{"dataset": "photos of plants, animals and fungi (iNaturalist)", "crop_scale_min": 0.4, "arch": "mlp", "layers": 6, "hidden_act": "gelu", "eps": 1e-06, "batch_size": 256}
Rows from block 3, named by matrix and row number. Rows with one number belong to one neuron. Each number is 128 + 32 x the weight over its row's rms, rounded and kept within 0 to 255. All counts start at 0. Numbers have three digits each. After the name is the row's rms in percent of the matrix's.
# fc1: MLP up (model.blocks.3.mlp.fc1.weight, 512x256), inputs 172-255
# fc2: MLP down (model.blocks.3.mlp.fc2.weight, 256x512, transposed), outputs 172-255
fc1.369 100:196146149078138150071119177092129136055133094105053131050155131137157106157142164175108146134140186120133081175123158077026142131129127148060153155134109098100122105113108117133130109184010116087132172137069162135140099156151141166082145134136162119168
fc2.369 093:093094161157136135175135112164088118155077117111111116088086108139075148183149146158159102147173193106101150115176155172122098138107136177158118055104127114087124130124123120115138153122164077150132170149157086091121127142070173118195061109124120094158
fc1.370 100:117163145138154170152159124096092140145119125178101089103135174153100160108177118147118105146117173046085137164143174122123095184126162125143164100115109179125099078115154102115140140134107024089138098121100077121162126225128107125118155130067074127143
fc2.370 100:164173122122105131097129091064190126183135141107154128091100137122101169044112108102165208122191111082080132078111159069124094168139149115142129121115172151093202098106120138166156095166115131102100089114182074158173134148066106082102164155126127130120
fc1.371 111:131163135134164144109086107174078141166097099137115126060116070149125167103119128127123122091111137111100233124164089125152082160119184083151164110097122125123140057165169150093153165064156109117094115103122163125135149142148161070078122174172096106130
fc2.371 116:071132108118144072086181140101161093180096155105159140151132166140147126119100112085118122115104147167158051146071142114142196116126115130067148178219110164120154144114113146131089094068196088078160116090091144128118137077140080176141175146128139153143
fc1.372 121:130161115091124155132105145143146118068121081119140143183114165064128141135091069160130096162167211118180142123118139112101068158144173139118174151125134091144140143172113185110111080211099133173086125128079200093130206114149106099047085084149122123141
fc2.372 134:072126122102152129136155133102137157157133161169136113178182156160164044091137112115075113073078093154108096132080107116136182093124104113079142113141126107089161131154122135103149103078188133097138131083126109107098132080134126138174159160096146202136
fc1.373 105:140137149127101137078080166171100122136090171103175142127092115111161109101139124121178089129116162158109152167074123112157102089131152098118160156133138109136169123175128186066154105147172136121116115069124179220096138110223107078092090134133153136150
fc2.373 107:105151108126108122226168131133122125172070111047116109131106073173131169150195113126102087137095128161105089184156129165099160132112138160168143098118131103132089150163111088178157152093147100132207151121100102090104102118109130104120119153172135122104
fc1.374 091:120108165050093160102110142124120091109116079120113198124132163184173121126119139116214102151151127075059133136144141052170107100154105102145114115107142109156088107109156106060153121180131130093196148107136137101121080180179127112157082177160146152125
fc2.374 087:122194165183137119148094130132103086080151143058083139123162117140173132112127144170143146117116111104108194156135146124110155159132077046194114078083099143123055099116148106123107082124095126187163135134081136080077122193143105174176132131116173184119
fc1.375 095:109078165205107131111126144142105140108093120121119157070119169096193117151076168100123112137150067119115138083160108109125144110136110099141166142154114113184162151127113186122085103168165123159146068095108146144076162149117132093078141111122168171136
fc2.375 092:133153107131129104118122136080128147147133128153111110165124134192153102076089126121106136117105107122105084210124097104129167135108101121131125123106160107130068119107138095118164106085179144161139096084002119110104082092105126170085141153156168147112
fc1.376 120:137114148121133143104127128111135138170088126124192164124138159149157123079056071108151119142096131074134050108122155154144136121153094106145130151143082175160092162161084163130107054219150085141127163129132129135120077096146118139123099075095136170101
fc2.376 123:138117162156131154158144118148087136122118111131122061106119139126070197240167131154139111096157195123108129143178152153123076114111158167189106129089120115114109135109145082145159196101144118166101156210121084111158192120069171154184109110140148066119
fc1.377 112:110142165164086230110116140131118167084108132094167131125172142083140133107112078105126081195173144104161121086148180061081091149097157100110083144114122155137139115129168199120049071195172127103121110110129155140146135188119144116187153092100122122116
fc2.377 121:119149070146148102169146094164095079165110133137095143129144130169141091105167151198099126063102105139121139157099087169118179086121123159152143092123113035135075145134110126139212141086109135160128179110113131095096162080186166129100105123136129148108
fc1.379 081:173129096131119120131127125116155175138133125095143125143123111110136141150161156140153147135163153123128094168117076224148091118112112140176102083091140135118121177109126116189149138023167128198161150201157061165086114066063149126154130113090078158112
fc2.379 086:086116104131125107149142157124167136103146117150124113189129145124079158101147135126098169122146106178093174124114155158153160142132143154179111148133138114067146153121113051207156136097176140166138091175140111130137121167087087162154180143159132093089
fc1.380 098:118084146146086118124112178125099094147093163118156150091132164105148141123118139132183096095166129115105113126099122170063175100167150134101149153149173140153109055129119125085116093193121114100168125099109167151081107123204119129119101136072113156157
fc2.380 091:120191114083145118129140110115048143116083146126151165199096072103102138151164098131129119114081190160185089170064149134152098084101140158147140149143062164138119103136114150163138198103138108083109177102125092113153096095129115131204156106162104118167
fc1.382 099:142156188142085151133112111141156145095099128165180065112120087113126070093145129185082134145138122148130161123171133106113156098096130091166120072100171091130149185108193115053121137174118121151137109041140124113118159153140115113109098144092190100183
fc2.382 092:093129154079134122183163096128110155148091117119132108078099088153063126079137180107093151163104114123130152154183181150131159138127142181131156092126113074123117145155123110153178210103083126107101103166109112107137087172069215068114087104125111166120
fc1.383 093:121174113167070163124151114145063060148123118128139150117165160135133111111172147115114124102138113109135139097142079151129071138083205102098139071154186138108156118122193142147139104192160095118064147101165098176109044148194171120063100102126151093098
fc2.383 080:116154175146084138097120105128139099127084182051068144098082123101150124105099124155171111130158160113181087078108187090139104105107116127149127117140176132136092138075141124114111132202065100127101118137114088135085134151171089163147122113097146088144
fc1.385 098:155142141065152159094058127100152095125132140144098107139178194165144136178134150128115100122119143084137129108171102152118122176146142091033145114147204173141074102175119096121120112098119134067176132103124097142129159136141189133166093095187112166092
fc2.385 091:116144125133135145128145081067085192100152110168162096153115099153081149162105107124144156164162169153074131155090169098115140168157136118198138167083089180119119136072161076141119129145107120158123147169142118103173092176085063129149132140092118087151
fc1.386 098:163116121146075158079127158136087082097107081105175143172107153117141170089131183121073135121161134114128134167124107097099117138117163112099183169143160106114146152154137127115104149161167117115065119094166123149137188112160165069088103104127121092127
fc2.386 097:108152112082128087111160131173139100167054142106184134123174141136172110075148073105183096199091194161097181133063147148115128104098141123093154110175153136099111110135046116133092103140166117103172148096075146194113083143143074129131121126118139142131
fc1.387 110:100126187064085152159100132114114079224103141125128179111078141137159085143096079164096121156154159129107156113155092144137150129118122124159099099140135128132113120104139201113065091124139147122188107115169110131117153120143120115145069170182132162156
fc2.387 118:146160090154152083135156148139184102098109056073136137137132066093111113034162132100103140137093138126147132121026094110127110106101154118120141175193116134097175168139094150167091121121178118173134135118135163151120127101173086140064173169159160094142
fc1.388 116:093147182150144134122088147158112150166091149110105126074098113154122078129132111167124131122133155105152146165139141158123179154131147148096096106120123177084119138138097156099160117107145084119151096128102144105094089174112084111160114157172167096169
fc2.388 133:119143085061144125130057122075139138093158134186118106167169183151124106047109113123112131102098102148093091170135064096159150126147113119078125102101188104119181116143124114105134081086139126051141107084126166149129168074154141112097144140125115163101
fc1.389 118:170113162103168151130098120133109122104122080116044067168117143141082105116101107084157124185089183142182126097156161089113102144119129090090161104150148144143159123132115098152116135159077095061167159092071141106115147171128152144170075127149084125157
fc2.389 119:149104155109101086161124129113134136168111102142092161081113163158158115154143133146093109045116073134096098177139096138142168080140087143086095153126190086129107155176093084128160116077103145166132124135145140119121148053214169121097104154131142141059
fc1.390 090:115075150133120143125135098159082125114140081158101119104105156121136062129079077106130138084099075152122134144168152138135183127194104072091175111112117138191156125117111106050133127157104126147157166138147108065083135128109131137119122176117190163152
fc2.390 081:127132136115110062155138086093138121176106105088122168084092047126121176192080088141164127110147209170198085148068192133142150080101124180145132124171082105176185141134149072121152152111101077135148174118095167103146127079122156119135114146143153016088
fc1.391 105:114137118138152170136080111156109116102101118134113087156165161174127114137127060165193134180089178153119198159147116147142107171140154104088149102138116147065150116130176081094111157170095096104089155124096164120144129185122130125151146131062155094195
fc2.391 115:160139123127131109099127133091107188129108162146099177160127103152167132091084162117137127106137101088175049111142108068095149151138117118104135127150118148203127144125125141161136118059139119064105106083122110135128142113111112113130151090152039148147
fc1.392 090:114125102133129105101134163132108091148070152134111221049123145135142148128162185132138128148150048069177137120150123108146122137120181142128136136162130119169138079184115164121107125229166109124104106148136126143157115128158156111090090089150114138101
fc2.392 084:129105096119088130121119130124116096083114180118188178127101048100127138086191173143138095146157089143107109079185136169140156097084115169185088070125100120113158146141174137171121178110160141181081056146165113159121102186119122096104125117140143160120
fc1.393 100:154180088116090163116117095163125112085106165090145099133101131103091142098138092087183087176126094134157127100139122130053088140103105128103100125181142127156144149115120134116094125144102119155113143141124152109114230148147070136088174103038081119134
fc2.393 097:110097150105149162130144129095113172125124138129100153132128113165155058129138143084061149083101090107146025137104116089149206173162112107082116165176146136165175139142120102185172101076133098097105110143086114121126147113148166137099131151161114155068
fc1.394 102:074142133184115132114132120078153162161126120111115152032132155164160139038134086136087129128099072084154085177114094138194085124123168178045127147164101128122130154142132164059127091095141144128134159076160215126150101071173072113128119114113148096146
fc2.394 088:145140128096183121180129093117065191111111124077094154180116074107098136116171093169179140137120141125125150185157136165086105132111106095225097141089093156087090146167109128151132143121100134120131171149140098124125117168076097128207105096172103123124
fc1.395 093:120115137118098137107112154121100046102129145141117076161120121129142140110130174085149107138125171104112158116098139111147085170136146151133190149112121145120133115106185129090119128124036105077110152051084222127179129175169152097131123110104155074191
fc2.395 090:134136110115096156112097143089158096110178158170183173068174195140154114112132128119143139115119066128092152140116151107086181134198087094157116145153073169145119114108156191103108078185093153152125107135130173128184133182143110082097176171107171110128
fc1.396 117:135168195115153158103087120106128113139123134119068122088118161191172100098082066121161142132092128099193094140118143060122120155138146084061116128109164157101106102135150106137134067116115120072151120081068137095118117144153134124121121165177149188148
fc2.396 125:087155073120066098116160137141123141115121134135147146119174142115187108181205152174089050130103124144113143137097144141121133107131077158172125102144046102140104166134164167145147176107129144205137147084172175098124153113138143078121148120146137129120
fc1.397 099:098113172080131123128176083117081133142127108155138162103079141121090116138113116095139116145111105140148117099087122099143177105123061110131174106089080127136152118116134140120185108155166106114124132153080107114119125117117154059109131160110154143177
fc2.397 104:115108185193110120109130183154136133098134156116195132172114074082127125062128137100133179187169124128153203102072080128087166142101149103165148136179102149186152098069097212106052134198176172181139106143157129182112084154174103136128129123084138153158
fc1.400 100:135168176092105162126053126113077102143115145096062122122148144097151054155138138167180140149107139095181165107115096130104073145159143069149152137123121124113131163125122164102131065139133138130169162075099128131090120189206134141121086138208103132111
fc2.400 090:096147113095153136151179092111110155116165129183117092107146146152099119147155070136090134121089180165092123203121164106164146193114115108100126107051120189097123085106150085128160135118082097104138143116091151080140157120071177140167168140135158116118
fc1.402 089:160154161025107173103137123152147156125121106161124166143130135117116146096102079115130124122138139085095109145161120092135146124080157098018094103133132110098098154124139106091120119133101155112129147087076161135118159116121202117118106078180168140121
fc2.402 077:150119146173120179152144114114092134156076167225176135146123087170125142150122206115045147137147059099099094119167111121164089163129165169133149110147171133135096121120165127157138154088132098087120138135115118103132114161132203121136074092126102128106
fc1.403 086:121167105111103134095136162154035124116090098150089153148115113205157150074124125075114180109137085068133139149133094086169122113137130049148134087151085105132084142121128133136178169145156092123095100103119131120149175100168195091094119174170100190134
fc2.403 078:094103166044141091111127185149115167204119201140147160172153138102148052117094136190126085168114147137208103091095142169095145088142120156109139151151183160172122160121109116076092104129113158067156103108131140152076109105169074188147071161127123185147
fc1.404 101:122089131197104149110120093129109174151132170170171168099106094123136162089125123161141141137087065088100114173129101111125138109153161140104132142104129093110109160145157144039126069116180138075150119099171140124144102111226120103083104113125151076093
fc2.404 098:153125097132174100128114142111102094117163125128125119127147087162117194199144135121185124119142187118084151106125131190068082137139125118211128091094134180155114109095109072199085166136102111179100147215089103158116098153084104148156133116140082163098
fc1.405 104:122137140120194146155123096114055092138120104161072096114155108186137110132138090109115127070123154067080163149136150129118093147167127138097154033107051122131188137141146178124117111153144088137096185122088102124081111152119142093132141134094153059179
fc2.405 103:170141104075147070093132113113132114104138115102112179175089105094131164070076154131127154120133140077223115125143114104119104126132109136148141203157137119176092157125081173143142097108112133087125125116133144122115102082183111154119089064198090143100
fc1.406 088:128185145088172145162122151151145155158039113090108206114121097130116105094177103108151085160131102106183148081138159089165108117110142146124151105192058144144110149180103205094209069136156161164104159099147112084162089119165168048113137156146144114117
fc2.406 088:131176123126126195119157124100151100040148111151121077107109149113122112054137141119089124138112111155094112153161142077138131109104130095109113112097135117094206105129171101144121132093139133133072101156137133046127126141119160135104157142020172083124
fc1.408 084:135161138139139199116162163174149214168108098167123136098157081084116084097106129119095116108155157109143159055101157140153098112097179191111149126126078133100201161117150177101088079158175119116188113107115130152134109106170147142136122147042116099129
fc2.408 085:139155128119097185093097122154101129120107159165125158141176164164153102181136089177104114099048064140134132180159162140137169128114080111101125173107088092159120179162162132106191116099092164186145113061125186098099113124178146096096109113119148226115
fc1.409 091:124110126156112156107101153162147182125106146078167124064148182078123061156095160122081107171122112153198105057112151109104115127138134151108117141185069116137170119156141228130085121178179087129103130122150142162151163127137147061075147125120172082108
fc2.409 087:140122119128118120141140122137132027125145139140128158118159165199139079168146119147057141144061071123134139164114112080122189144126091130148136177098161158154075120127110089114083079095065174166142103127089148099144112131165145137075133132141187160117
fc1.410 106:143101179153136171135096124178113118119068118097124120152118040141075155171159128130141122134084174133174093122152146154130090077095165164135120142092056105148099093192139121127153145104077161065120156137188109164146086144157108130186076105150133067130
fc2.410 096:125175143085151125113108103124118158063135133191112108214188104133091085084119098151101143118082104131133095162134204082183132159148129130155116144131075127104087151106140074164169143114138135103155123137092191084132098129097114188159124094154116116122
fc1.411 094:133175113105181116086140098145125037160113063086105134139125130143156089114098112091100162065062089153164150125126097137171127108147123130097159147148144099110136119173109109073172133115068103061138160089093179142153139103183160113083115178161180118165
fc2.411 091:103098120127103089178145160133130153148130151124166160157134145113121147068131135153120147116191094137055140130130109138133169105104154159187122111137146107159137157089150151090074161179203155199080122163165152128127128136079130115119147124077155085132
fc1.412 096:159131165066147142092096112149092112151114108164116160144166194163158147141104155094151141120100086129094161156138091147139111182146122050120129117130167130168071090087079127081129096118137147085152142110126112115115102178144125137128077105098139191097
fc2.412 094:081157132112147202100140098097187157088127099116118110129171115155134117176109093104114104178130175161172099143162116134123148170173149067115138160131107200096134189144091167108089052094093167154139149067105145062162134157122128074152166131159099075162
fc1.413 106:141100165139133156117152171163083113107121151130108120131163121149159070123209164113128149080151152108127159139105187137150193118203168091098134119131154186138174154142167107086131125184111093129143097120145096118100039164143149123174108173097156144158
fc2.413 101:110091118063095115139132111085151181163110144143133166135098166074123144128113162124092091148141062098137053105160114116147101160119131134092125132149146116126135166164113127197104122106169145122110097165191123132132146087109178141121153070177087154060
fc1.414 102:114143121129139125120148122135137106119122070141102131088108084165086119152119154075116155130119175133156073103135151116088121149126144114115206116151129126130091129120087141129150105108090139060136143118041181102202118119149114105086099171126138137159
fc2.414 107:110147159150109138050088127156150159156080115099142131105094127067164101117101127116096106115172094106131145044131092150146125150155181119072096138166130134108189170179107226112060085146168103166159122065181159129126163114168184067107106116092112067118
fc1.416 091:079103139143121103133118104120128172170109112127137127128127141104169084188074177122101160168117157116164156114109159134113162151109144101151202104159095144123111082129183162105137124164167084121158153123111181073092150147115122124158094115164136125154
fc2.416 087:155116170081180174156127128122118157092142065147051073138091128085074131175104103129107163138116137179178113152144116083140185091119146080050156165082140091124191114148099117078145073130079151075105145150077113143161143096117155179110070122144150099113
fc1.417 093:136170129129130105126120140134090122086112185114094143137162075220126159135142132150089124162120154131093090160134120162156100096161096191133165096170126086146038091092142149099155188091045125114135103070098167115104149105167166118071103185101178124141
fc2.417 090:099093169093146055129141127166108130162060075087117123122093144108145099122095138098191152139134149148210125112176099133119151108105137127121197146165174076126122143167101145083133109156170136103170192151115125149093121048152135147118086139134145144091
fc1.418 100:034070123115101156163132115122078110123051106192149161155156152150172118149121162087114110130168098092092137094186123127134099118175119120110120144143191142115104080103111130099111163155116123077097125145172115079175118150130139118096137123082139153120
fc2.418 104:113192103093119159174159140105091140164086127067134152108105062117073123107196073114115135174090181110163119136135153170104112127087152181107143080111077144138166143156102151159156161117121107128170120110047123141117136127151130120170122064189113171119
fc1.419 113:136137137121165156127101081138102174132158144145128093158120166127133056110127135163108110109114095120083175142174096083156144163086133137091154070104109113117118107137178167064112173083085097100067169063117126119145152160105179125145134116077131115160
fc2.419 118:134119103106145107134115099127142112115099119070125185176106082100149118041137140118195097138160121132160089042089078122110123068112143150135131126201068121120152175144106191140105126082177145070098104085196155128131095080121102104144129141140110137164
fc1.420 107:106190141154144123116127124153113193120078153082099134117071094155101164166089124123196111135113143162161082110131133104103101096073135119142184171172096150107056136122090098121129147110049121157159176114066169075198228165100107119106118155139138118127
fc2.420 102:163152137103195095115128079148097141165093068121074116148136117060137080079138097135116148120118166105174130104141153174151105113136135132155119130108136107101169168152085135175142087122155088100130171110163130138096059131143152150179058099145038146125
fc1.421 092:068071166129128158165159102146120076151000072111094105082166158156154141113118090072141093135029146171129124128190140103122086102123083148114146115145129114132028154127140131096150104121149102109146103081106139117127140132171104100151098123163123117145
fc2.421 091:161099091102153096121112081111192096138155167115137096178155117074097140089139106171056172125096104134112131119088156114107187141136137104154104147166123142102110176182091127149131155098102161149107071134167169141141154104125103123105206138173169127099
fc1.422 097:110191114125107135158145100171056121160056078079114116105085114068124111164161139129087056103123163161170131099126129136111097052096103184146173110080088106153111140180121156102188162123116096165150184093100149116101076071181137089093080160156118097120
fc2.422 103:138155150121176189076107155149121137057139168076135145131147093146105134115114078129160142189106161105156123135112196070107085177101166063134099122164030213164106140120100137153064108192104188159086143138125108153127115155097085160148165067162118138146
fc1.423 103:136152130133192144121108075157101138151120149105077159155102078144149134062138108104160095136143106079113083141119140088205133132130131105087152137111131140148116137109144136093115135154162138101061119117116184136120066143122123123129072095162093121129
fc2.423 110:106141169068091160120118079150113140151128141142197116156087144044068116103086106125122161088137107123151158170079093120110176108090149114078138145149154124127176167117117108032109085138141118105119129150158139156132149103175118124110133111087182104124
fc1.424 093:127057127154165153121094109171105145131141079087067136127158111164183081164121123147123081068080175103134102100100124115161137145119119107142148152141141093099066141135139100101185136109088111111199191053088147109099091144133202122124115131174114109135
fc2.424 089:170169122136134129088086161113155078125167179163162152135174191104143149132131163122085198133081081126161223153142147118114157141081147122137135116107142132119128100090128157156131123136159153075096126157181079189112120157147132151209109075124125187096
fc1.426 120:112091134144150123116146120142096123140126176060095106104137146137143032096130152106138101101117120183111095159098130109182173095109116140026165080163066135100054164096080126123104125117095167084102104109157158152150107157109144107195135139087177148189
fc2.426 137:134103167147139123133137116138109106148107085141116137105091097115110209233121142136135118140182169100141157101153203153126047155139141160196117148114121140160077131130117098175143143153105114168108155191162130115133091147143170151107110108170085081096
fc1.427 091:107181113092075171131170169108079136118093152103120163116088101148090174112203101119161106172102157090091100172148188125119097151094163130138084025167127111172136101108128111116141146140101094144128083118012129127156153149160145156087118118164138178133
fc2.427 090:147035131111136084094073152158122111142122080181132141163153140132187095208075179139079147059121100154093096133136093111138168126197122095080138175134176096151096100141143112093145109136134151098152154161152155107122144066156127143083090169039132161122
fc1.428 088:105112112155141144130158132129071084166110160138153090094109150137184184156137140086125114141122148120116171162135118082127087156118151141095146089193187145146114070148100084120128138129099088042171147147098100141115111161128102144128092152127073137107
fc2.428 078:126091154099119142181084125106184160159116194145135155190124150126123133085131167141119100106172096147096136087141134158113162110145121124147102151070193158090153161159102104132125115150096134096080089185185100169153177101097079127147173132092144133147
fc1.430 099:141093145158164157130136117103164185116130075079127169083081156148185141078080121140093098121178128097125095107120112091168097136127153128071120171168068145109157156138134186133103075137082112137115122099146120132186121133103174064112127149120193040136
fc2.430 093:121111130176106141166104136135151122110121153100144081115117127167065169226120114180198161141116216159097176178143117159076118109130137104205119104109148121132172131121167071098142126149118140143162151193090097170099142153116089136164108116117149155130
fc1.431 102:080108143075066119156092113115132153121121092066128159133115136135100168081103121075185110178167112115080100064151084062187120133105132105131121091126126095100081142152127115074121165150105189129103164120166165155150200137125142089156103098124099105094
fc2.431 093:100111135223126143174164112151115155094085122129098160140109052111133143193144175121094165133129142120142099147188198186093108141115134131174093102090081167145103092148161122214162154107157096148098111154119060071120121168125157165154113126146087100085
fc1.432 096:040101130119163123157104126147085138098137142156093166095167186137125105111110079140123096115136093129162157108105072133084085113127148087127098081082112142107158105119135236105169104104124123109196162095053203108113137108115095113163116160204095132123
fc2.432 089:141141140055134178111200155138145115116124124165152115087112102144094191241129144099129134130099192140106168188154200066113092134103131135138137187085114125151101136147137087110096155134105122128129135169090098128171113134126176131120115105148117106118
fc1.433 093:154157148134117204083112115124128174155130110088070177105094147155176139124105122137148152104190096098110085180164144098133163143142156170095136104186171108137104163156119100113135138126087138088161142099137096203115095139123170153159061105158181116105
fc2.433 085:085104154115135142107094172151163135143142103168162115134165196093148086148131160177108072086161127136139191054109066207109079121132127111120136095193168132096142128123126198124089117129154112123184176120163159121147130139164118145152102141117099123178
fc1.434 101:035147195115154157189164127140111151138000148143126116106151143133131085093169138120082099145122103133165113120255153103113162155133135121107135128103130156145162144129116144131082129152134077092122088124143185060157154149139139107157150106118146121142
fc2.434 108:057103132161103149225164111122136102122087135101117092119161156114052167109140177139092136134162121115046157139144159140066131139127123143142131135133140165145084112147083143160110118131084137129145103164154167059117141180106090170143164121105140119131
fc1.435 116:131066136182113114131110166133102082100110151119128090082115092162110100158029164106134134093153103114126110147125083113107178142188106153145214128170151092213102076074149103102103122131112100127138121109081137142089129165161137137056120099119192205156
fc2.435 129:100160140134158156156166086123096178128143138160119123108152133082098158114151103130117117146141096120068118138150146100165114139079125114116037152131106156108096159123121090163137104124147162163086096165100130071175130123081130140128150134143106034045
fc1.436 117:125103104137164140109103134119115090099112140098062121146133130134164127117114126075170128164104157135147145146129109095113139151141118045115182119131121144135111101127140140108125126143112125097105120125066164065077135217128120166168118067162109171193
fc2.436 137:151134134054117115126141094098123139161111094121138105136074116107081105154083104129097125086138131133160065174108103111167154106111138133088105141126168101131165180163095101106166089097123108132137163151152157134135122085161149111091125115133122098104
fc1.437 090:120111127149083110121124151109122189085124109091124117136155074101090135149155126173148033104125083130148134147116154136106135112117147092138157136139090158153078106142128197090165106110144138123140131132098202092101140126177103131116153178132169103163
fc2.437 079:176132160092093117031069128155138118160105166122219109168092182026118095098117138156116183127156152147158119122082074174168136078102174155098135132159154089107173161164112161114104117137149141158134167093146103151133127068134140118169134088064107128112
fc1.438 093:090142129127129123128119108120148157175103138129154205041150150118162154113125175111139057093134143072095136068105109132143056086097141184151164133153123128132142156160163161155151094151140089117183113083134126093162107115119200083150104120143134053116
fc2.438 086:149084172160146137169093121099171111137132102078074096110065141123049109175103080103115151153141189139133058131148153156137128149127118121078079148130144157140125136108117062125122074137130081106117119139129082160120161117085124167171126136112192099149
fc1.440 091:150091165178094147121136182148125121149113104090108155046110063154198130128129182123131070144173143127220046035153083104149124124152126173119100114158209098162094112158138134162125097177050169133147140132163118133121096092140138067093081116091149072135
fc2.440 084:155111199124116107087139140104166166112142094153173126143078142122101169159058154101129141086206155163107151095131094158146163132134132121096124142061153110151181128110134085098122104128181105142099060131153116175139144148084176112139143153059162072138
fc1.442 097:138131148087129155122113133115093122142148137095089128099116094170163128101147126144090082089114138136154138142101132147150101095118086155131213108077183073130069136100193111121138143117057083116157137106146185103101094111153153138113076114097149168163
fc2.442 098:142186148118200191136147131151113107147138157133116109112118137123123106045164101055093129146123096142178089105127157090146112146097169126054063142150133177079124147160116166170108102126085179097148117089107091180157146155091165124161155104186147112088
fc1.443 096:089123170124105113130130164165082105142062146194140164162140182133195088145144184094171111123069100116086166109115139110107109128126105086103156142115108133109079091148172138081114091103176136091133105115129121129146090157198150066098093149107177177136
fc2.443 095:127178112091152105150156123115116115115144136128112145099159088171104111136138059113145141150062175150153142209092181093104162149104101111161177145097068176142083113116144103090151164104081112102174147070020121126142131135138128109141169142199164191158
fc1.444 099:096170133010126144142093123148087140127090122160131119193132072147125145094152108104184124141125127153136113117159181144180102100105117076115134124113129170062114184122105110075157152138194118051124158091188180138147121109158134132164143127119083112157
fc2.444 090:114122122133131116172169103106116175133127100154179124098142168080100156148160097124124115133149156085083139148117185083167106124110119097159078122123103123123071132088129127164157118171164121238125079167113128074165111117095141133126159156119158055090
fc1.445 092:101111151164105154107102096175142154121071141109134141069129131163178146167142183122127088120143147126106073074130100154110082135146147155151128143163135113121085105143131216128143138148124110174073136077156133135124153112160160030104125110139111085122
fc2.445 085:105098142146101155144121110083167138165120087091108148100096141124101113060075096111130114110171142139145069100111129147120161133145136098035096125147193134139172145115104117103122029137117066089166095116174154104142188090072132115095136152073183103135
fc1.446 087:126141168077167195102072135101130085130097116102131097091099146109122101087092099088118185155076116097192132138134126124138126149153151090067172131150139119081170096135129133112104066159150060066166144092106130101155154184157122120133109122165114109171
fc2.446 079:166169124085136108097120099110112136088157103147134150136083053175143107127160117156122081131131160155121085149159119142194132141116096128108100119107111118128181150123173094161159166035086108147081142089128138116118148101116154103132160139135127170158
fc1.447 110:106144125107161162094135101164158187136104050150159139106176118077194117096153062108136109073113165188116151074137157138133110116111166139005140159130103135124164144128119171086116064199130088096176126053171169132150116130190118107152166169052093060137
fc2.447 120:117122120158148063132132161097114133133081146123077201078153189163187112138121136098181139070124094140130109099145119122117148114176094098078128081129158134139131107152145168110138106167135098151140072089120153114092173114165091115110137162130101230140
fc1.448 110:109130150131076171112099112160082080141125159120140111128127047103158113098144096103193102154151178061122102086153154128123041120108130128116150078154133093142077146149153160115136118141120140129113144104083116163124091144159137138077114151119133110124
fc2.448 124:127104151131113168106086151113196082099163120108120160109056117127162109064094158088174118135155096152154116073124111090106144092112105113112077116191171156122157174117136140068082081202133166129151099127147123161117126130150099102106143163123211141140
fc1.449 099:096099145107140158135133085139088121134128130106114142156126133079092111073110108108177131166051176084107177152125131119118106129088113102169159151164086198040109098099129099123119100108128137112135142137075099155127062188114095136225117117117064133161
fc2.449 094:094129163096100121177117128088166138156090136161137126101108169152111156147114103115133139076161089113069108184154094126101156125153128112056116130082179096147125103123136112091177052106140109105145065162129129105156152107140148076069157203119161096084
fc1.450 098:168159121121147166129112131103120115163119090111064074112090124120115119198149114122125091159102150099179089125162186122108148169200120110116140136106123200131126111134149135113145071132048115122164140143131139106150171159120105112154068124188085160127
fc2.450 088:104097127108138108120187092123129157166150093108166113086105161078111181111150126138156078128159163137101108094118207140154158106120056186137088139114063130157180151144160114157136164194100113152112121168181175097145152128098122104127196147098119086164
fc1.451 101:138097159107091115077129143116130162159102108104147128099140108174188046165073146092158168172115129134129106104138121152147190156170119123104117110135131137117088121138134173080170095199160106082194114100192125178085128119134120102132067138129139130147
fc2.451 097:137152085159165119116170140138152084081150062146131081088154158116121155154178098122108109157087169151117192191116094125100083141108128095094140157108150146093121040125086130149083080099145102157141131117054149121119174133119067191109168178161114091141
fc1.452 113:150140171113119215133050132131131193138128151119107104133110153150090109159095157186158125146108137094118122132184175124147090160107193129123136105093157133101157123143165112082133140181043139076110131123116139159188132162134183105189102081118095098150
fc2.452 120:089131115182154081160165142122175167131101137135154161145164121088156100117145159132070115096141062140106089138123067139123190118142121154088115120176086108147174131145094206165128064055189140189117107116169132105137144094099148097109198157097118149131
fc1.453 093:147120104108103108132139104128119140148093038124118170102101091170146113123129104151100113094101073134128105120115092128127156108118109162100109101129104067192134177148141176087191111146133120138123140082149121131090136075168154038048093164103210107153
fc2.453 089:164152192121143152117100111107144171116101136082109129169098130087081087100075117069157207151164139146195153136115139108117148142117154056151115176079190146114188133147106078121113073183129123051146119143077094151102125145109134164172118111146090154130
fc1.454 093:129113187090162124108155168201138117139081059130114112100114159149134113194097144060131104162059183161154138169097133142142129136149148109097187158141124134127126064087109121111136140166142059089155166123106101170179145107136153135106076178141123086141
fc2.454 084:110115085081114112141086142124120130130133144119121129182113096138129139097155146142164125081133097120032081144131130134094097130153104159161122059114153133182133136131096104151110165093172155127107110195099181103129115150111096138126151141177081146121
fc1.455 106:165103194155127118082112177150102118122107125172097121157108178128164128126091180113128106145157131089161144113136144091170106177157099087141127130108148136188074065125151146077122158170160128121087079103123134187122154153157127122123101166056131127155
fc2.455 120:180154044079146091101114111119122128161157130081096161088159107136106118133143102147100138106072096154182143184084112152098188112139119125126155125182076087150159196165079146122146170098064116175161207131046133138126128077135163094107128117197142143142
fc1.456 106:082122136158134126157166107114111086117106086092090125127089036110104194135132085112148104129119200125195122071115114159136142117147160138168141090141100170128130086151108183171114099136092062095177163111155162094112093172134121123136155174150095128151
fc2.456 104:127139100067177123082085118143075109141096121125091136158111131140112047147098078131128126143048159133193099163100150106161129154103121095147167135155066116117099150132115096093137137063080152108151170072050122119118134108129137157172093069194135152132
fc1.457 118:143113148080140144097137157172109111073147118149103081141104176092114096108137139148079163150131097132133136095112146061025069130096148113075144092110091123145162118138109140128092133172105165098104112119119127115121152134149080153122126163144079135138
fc2.457 138:138117152202093123162134126154104112131119121133114119127119058129111182205146155151176112161152182098079171143173203164133090175154123141228102101076124126154049108116162101132142140170143136197140129166140092108123072184110123122156098113093109128108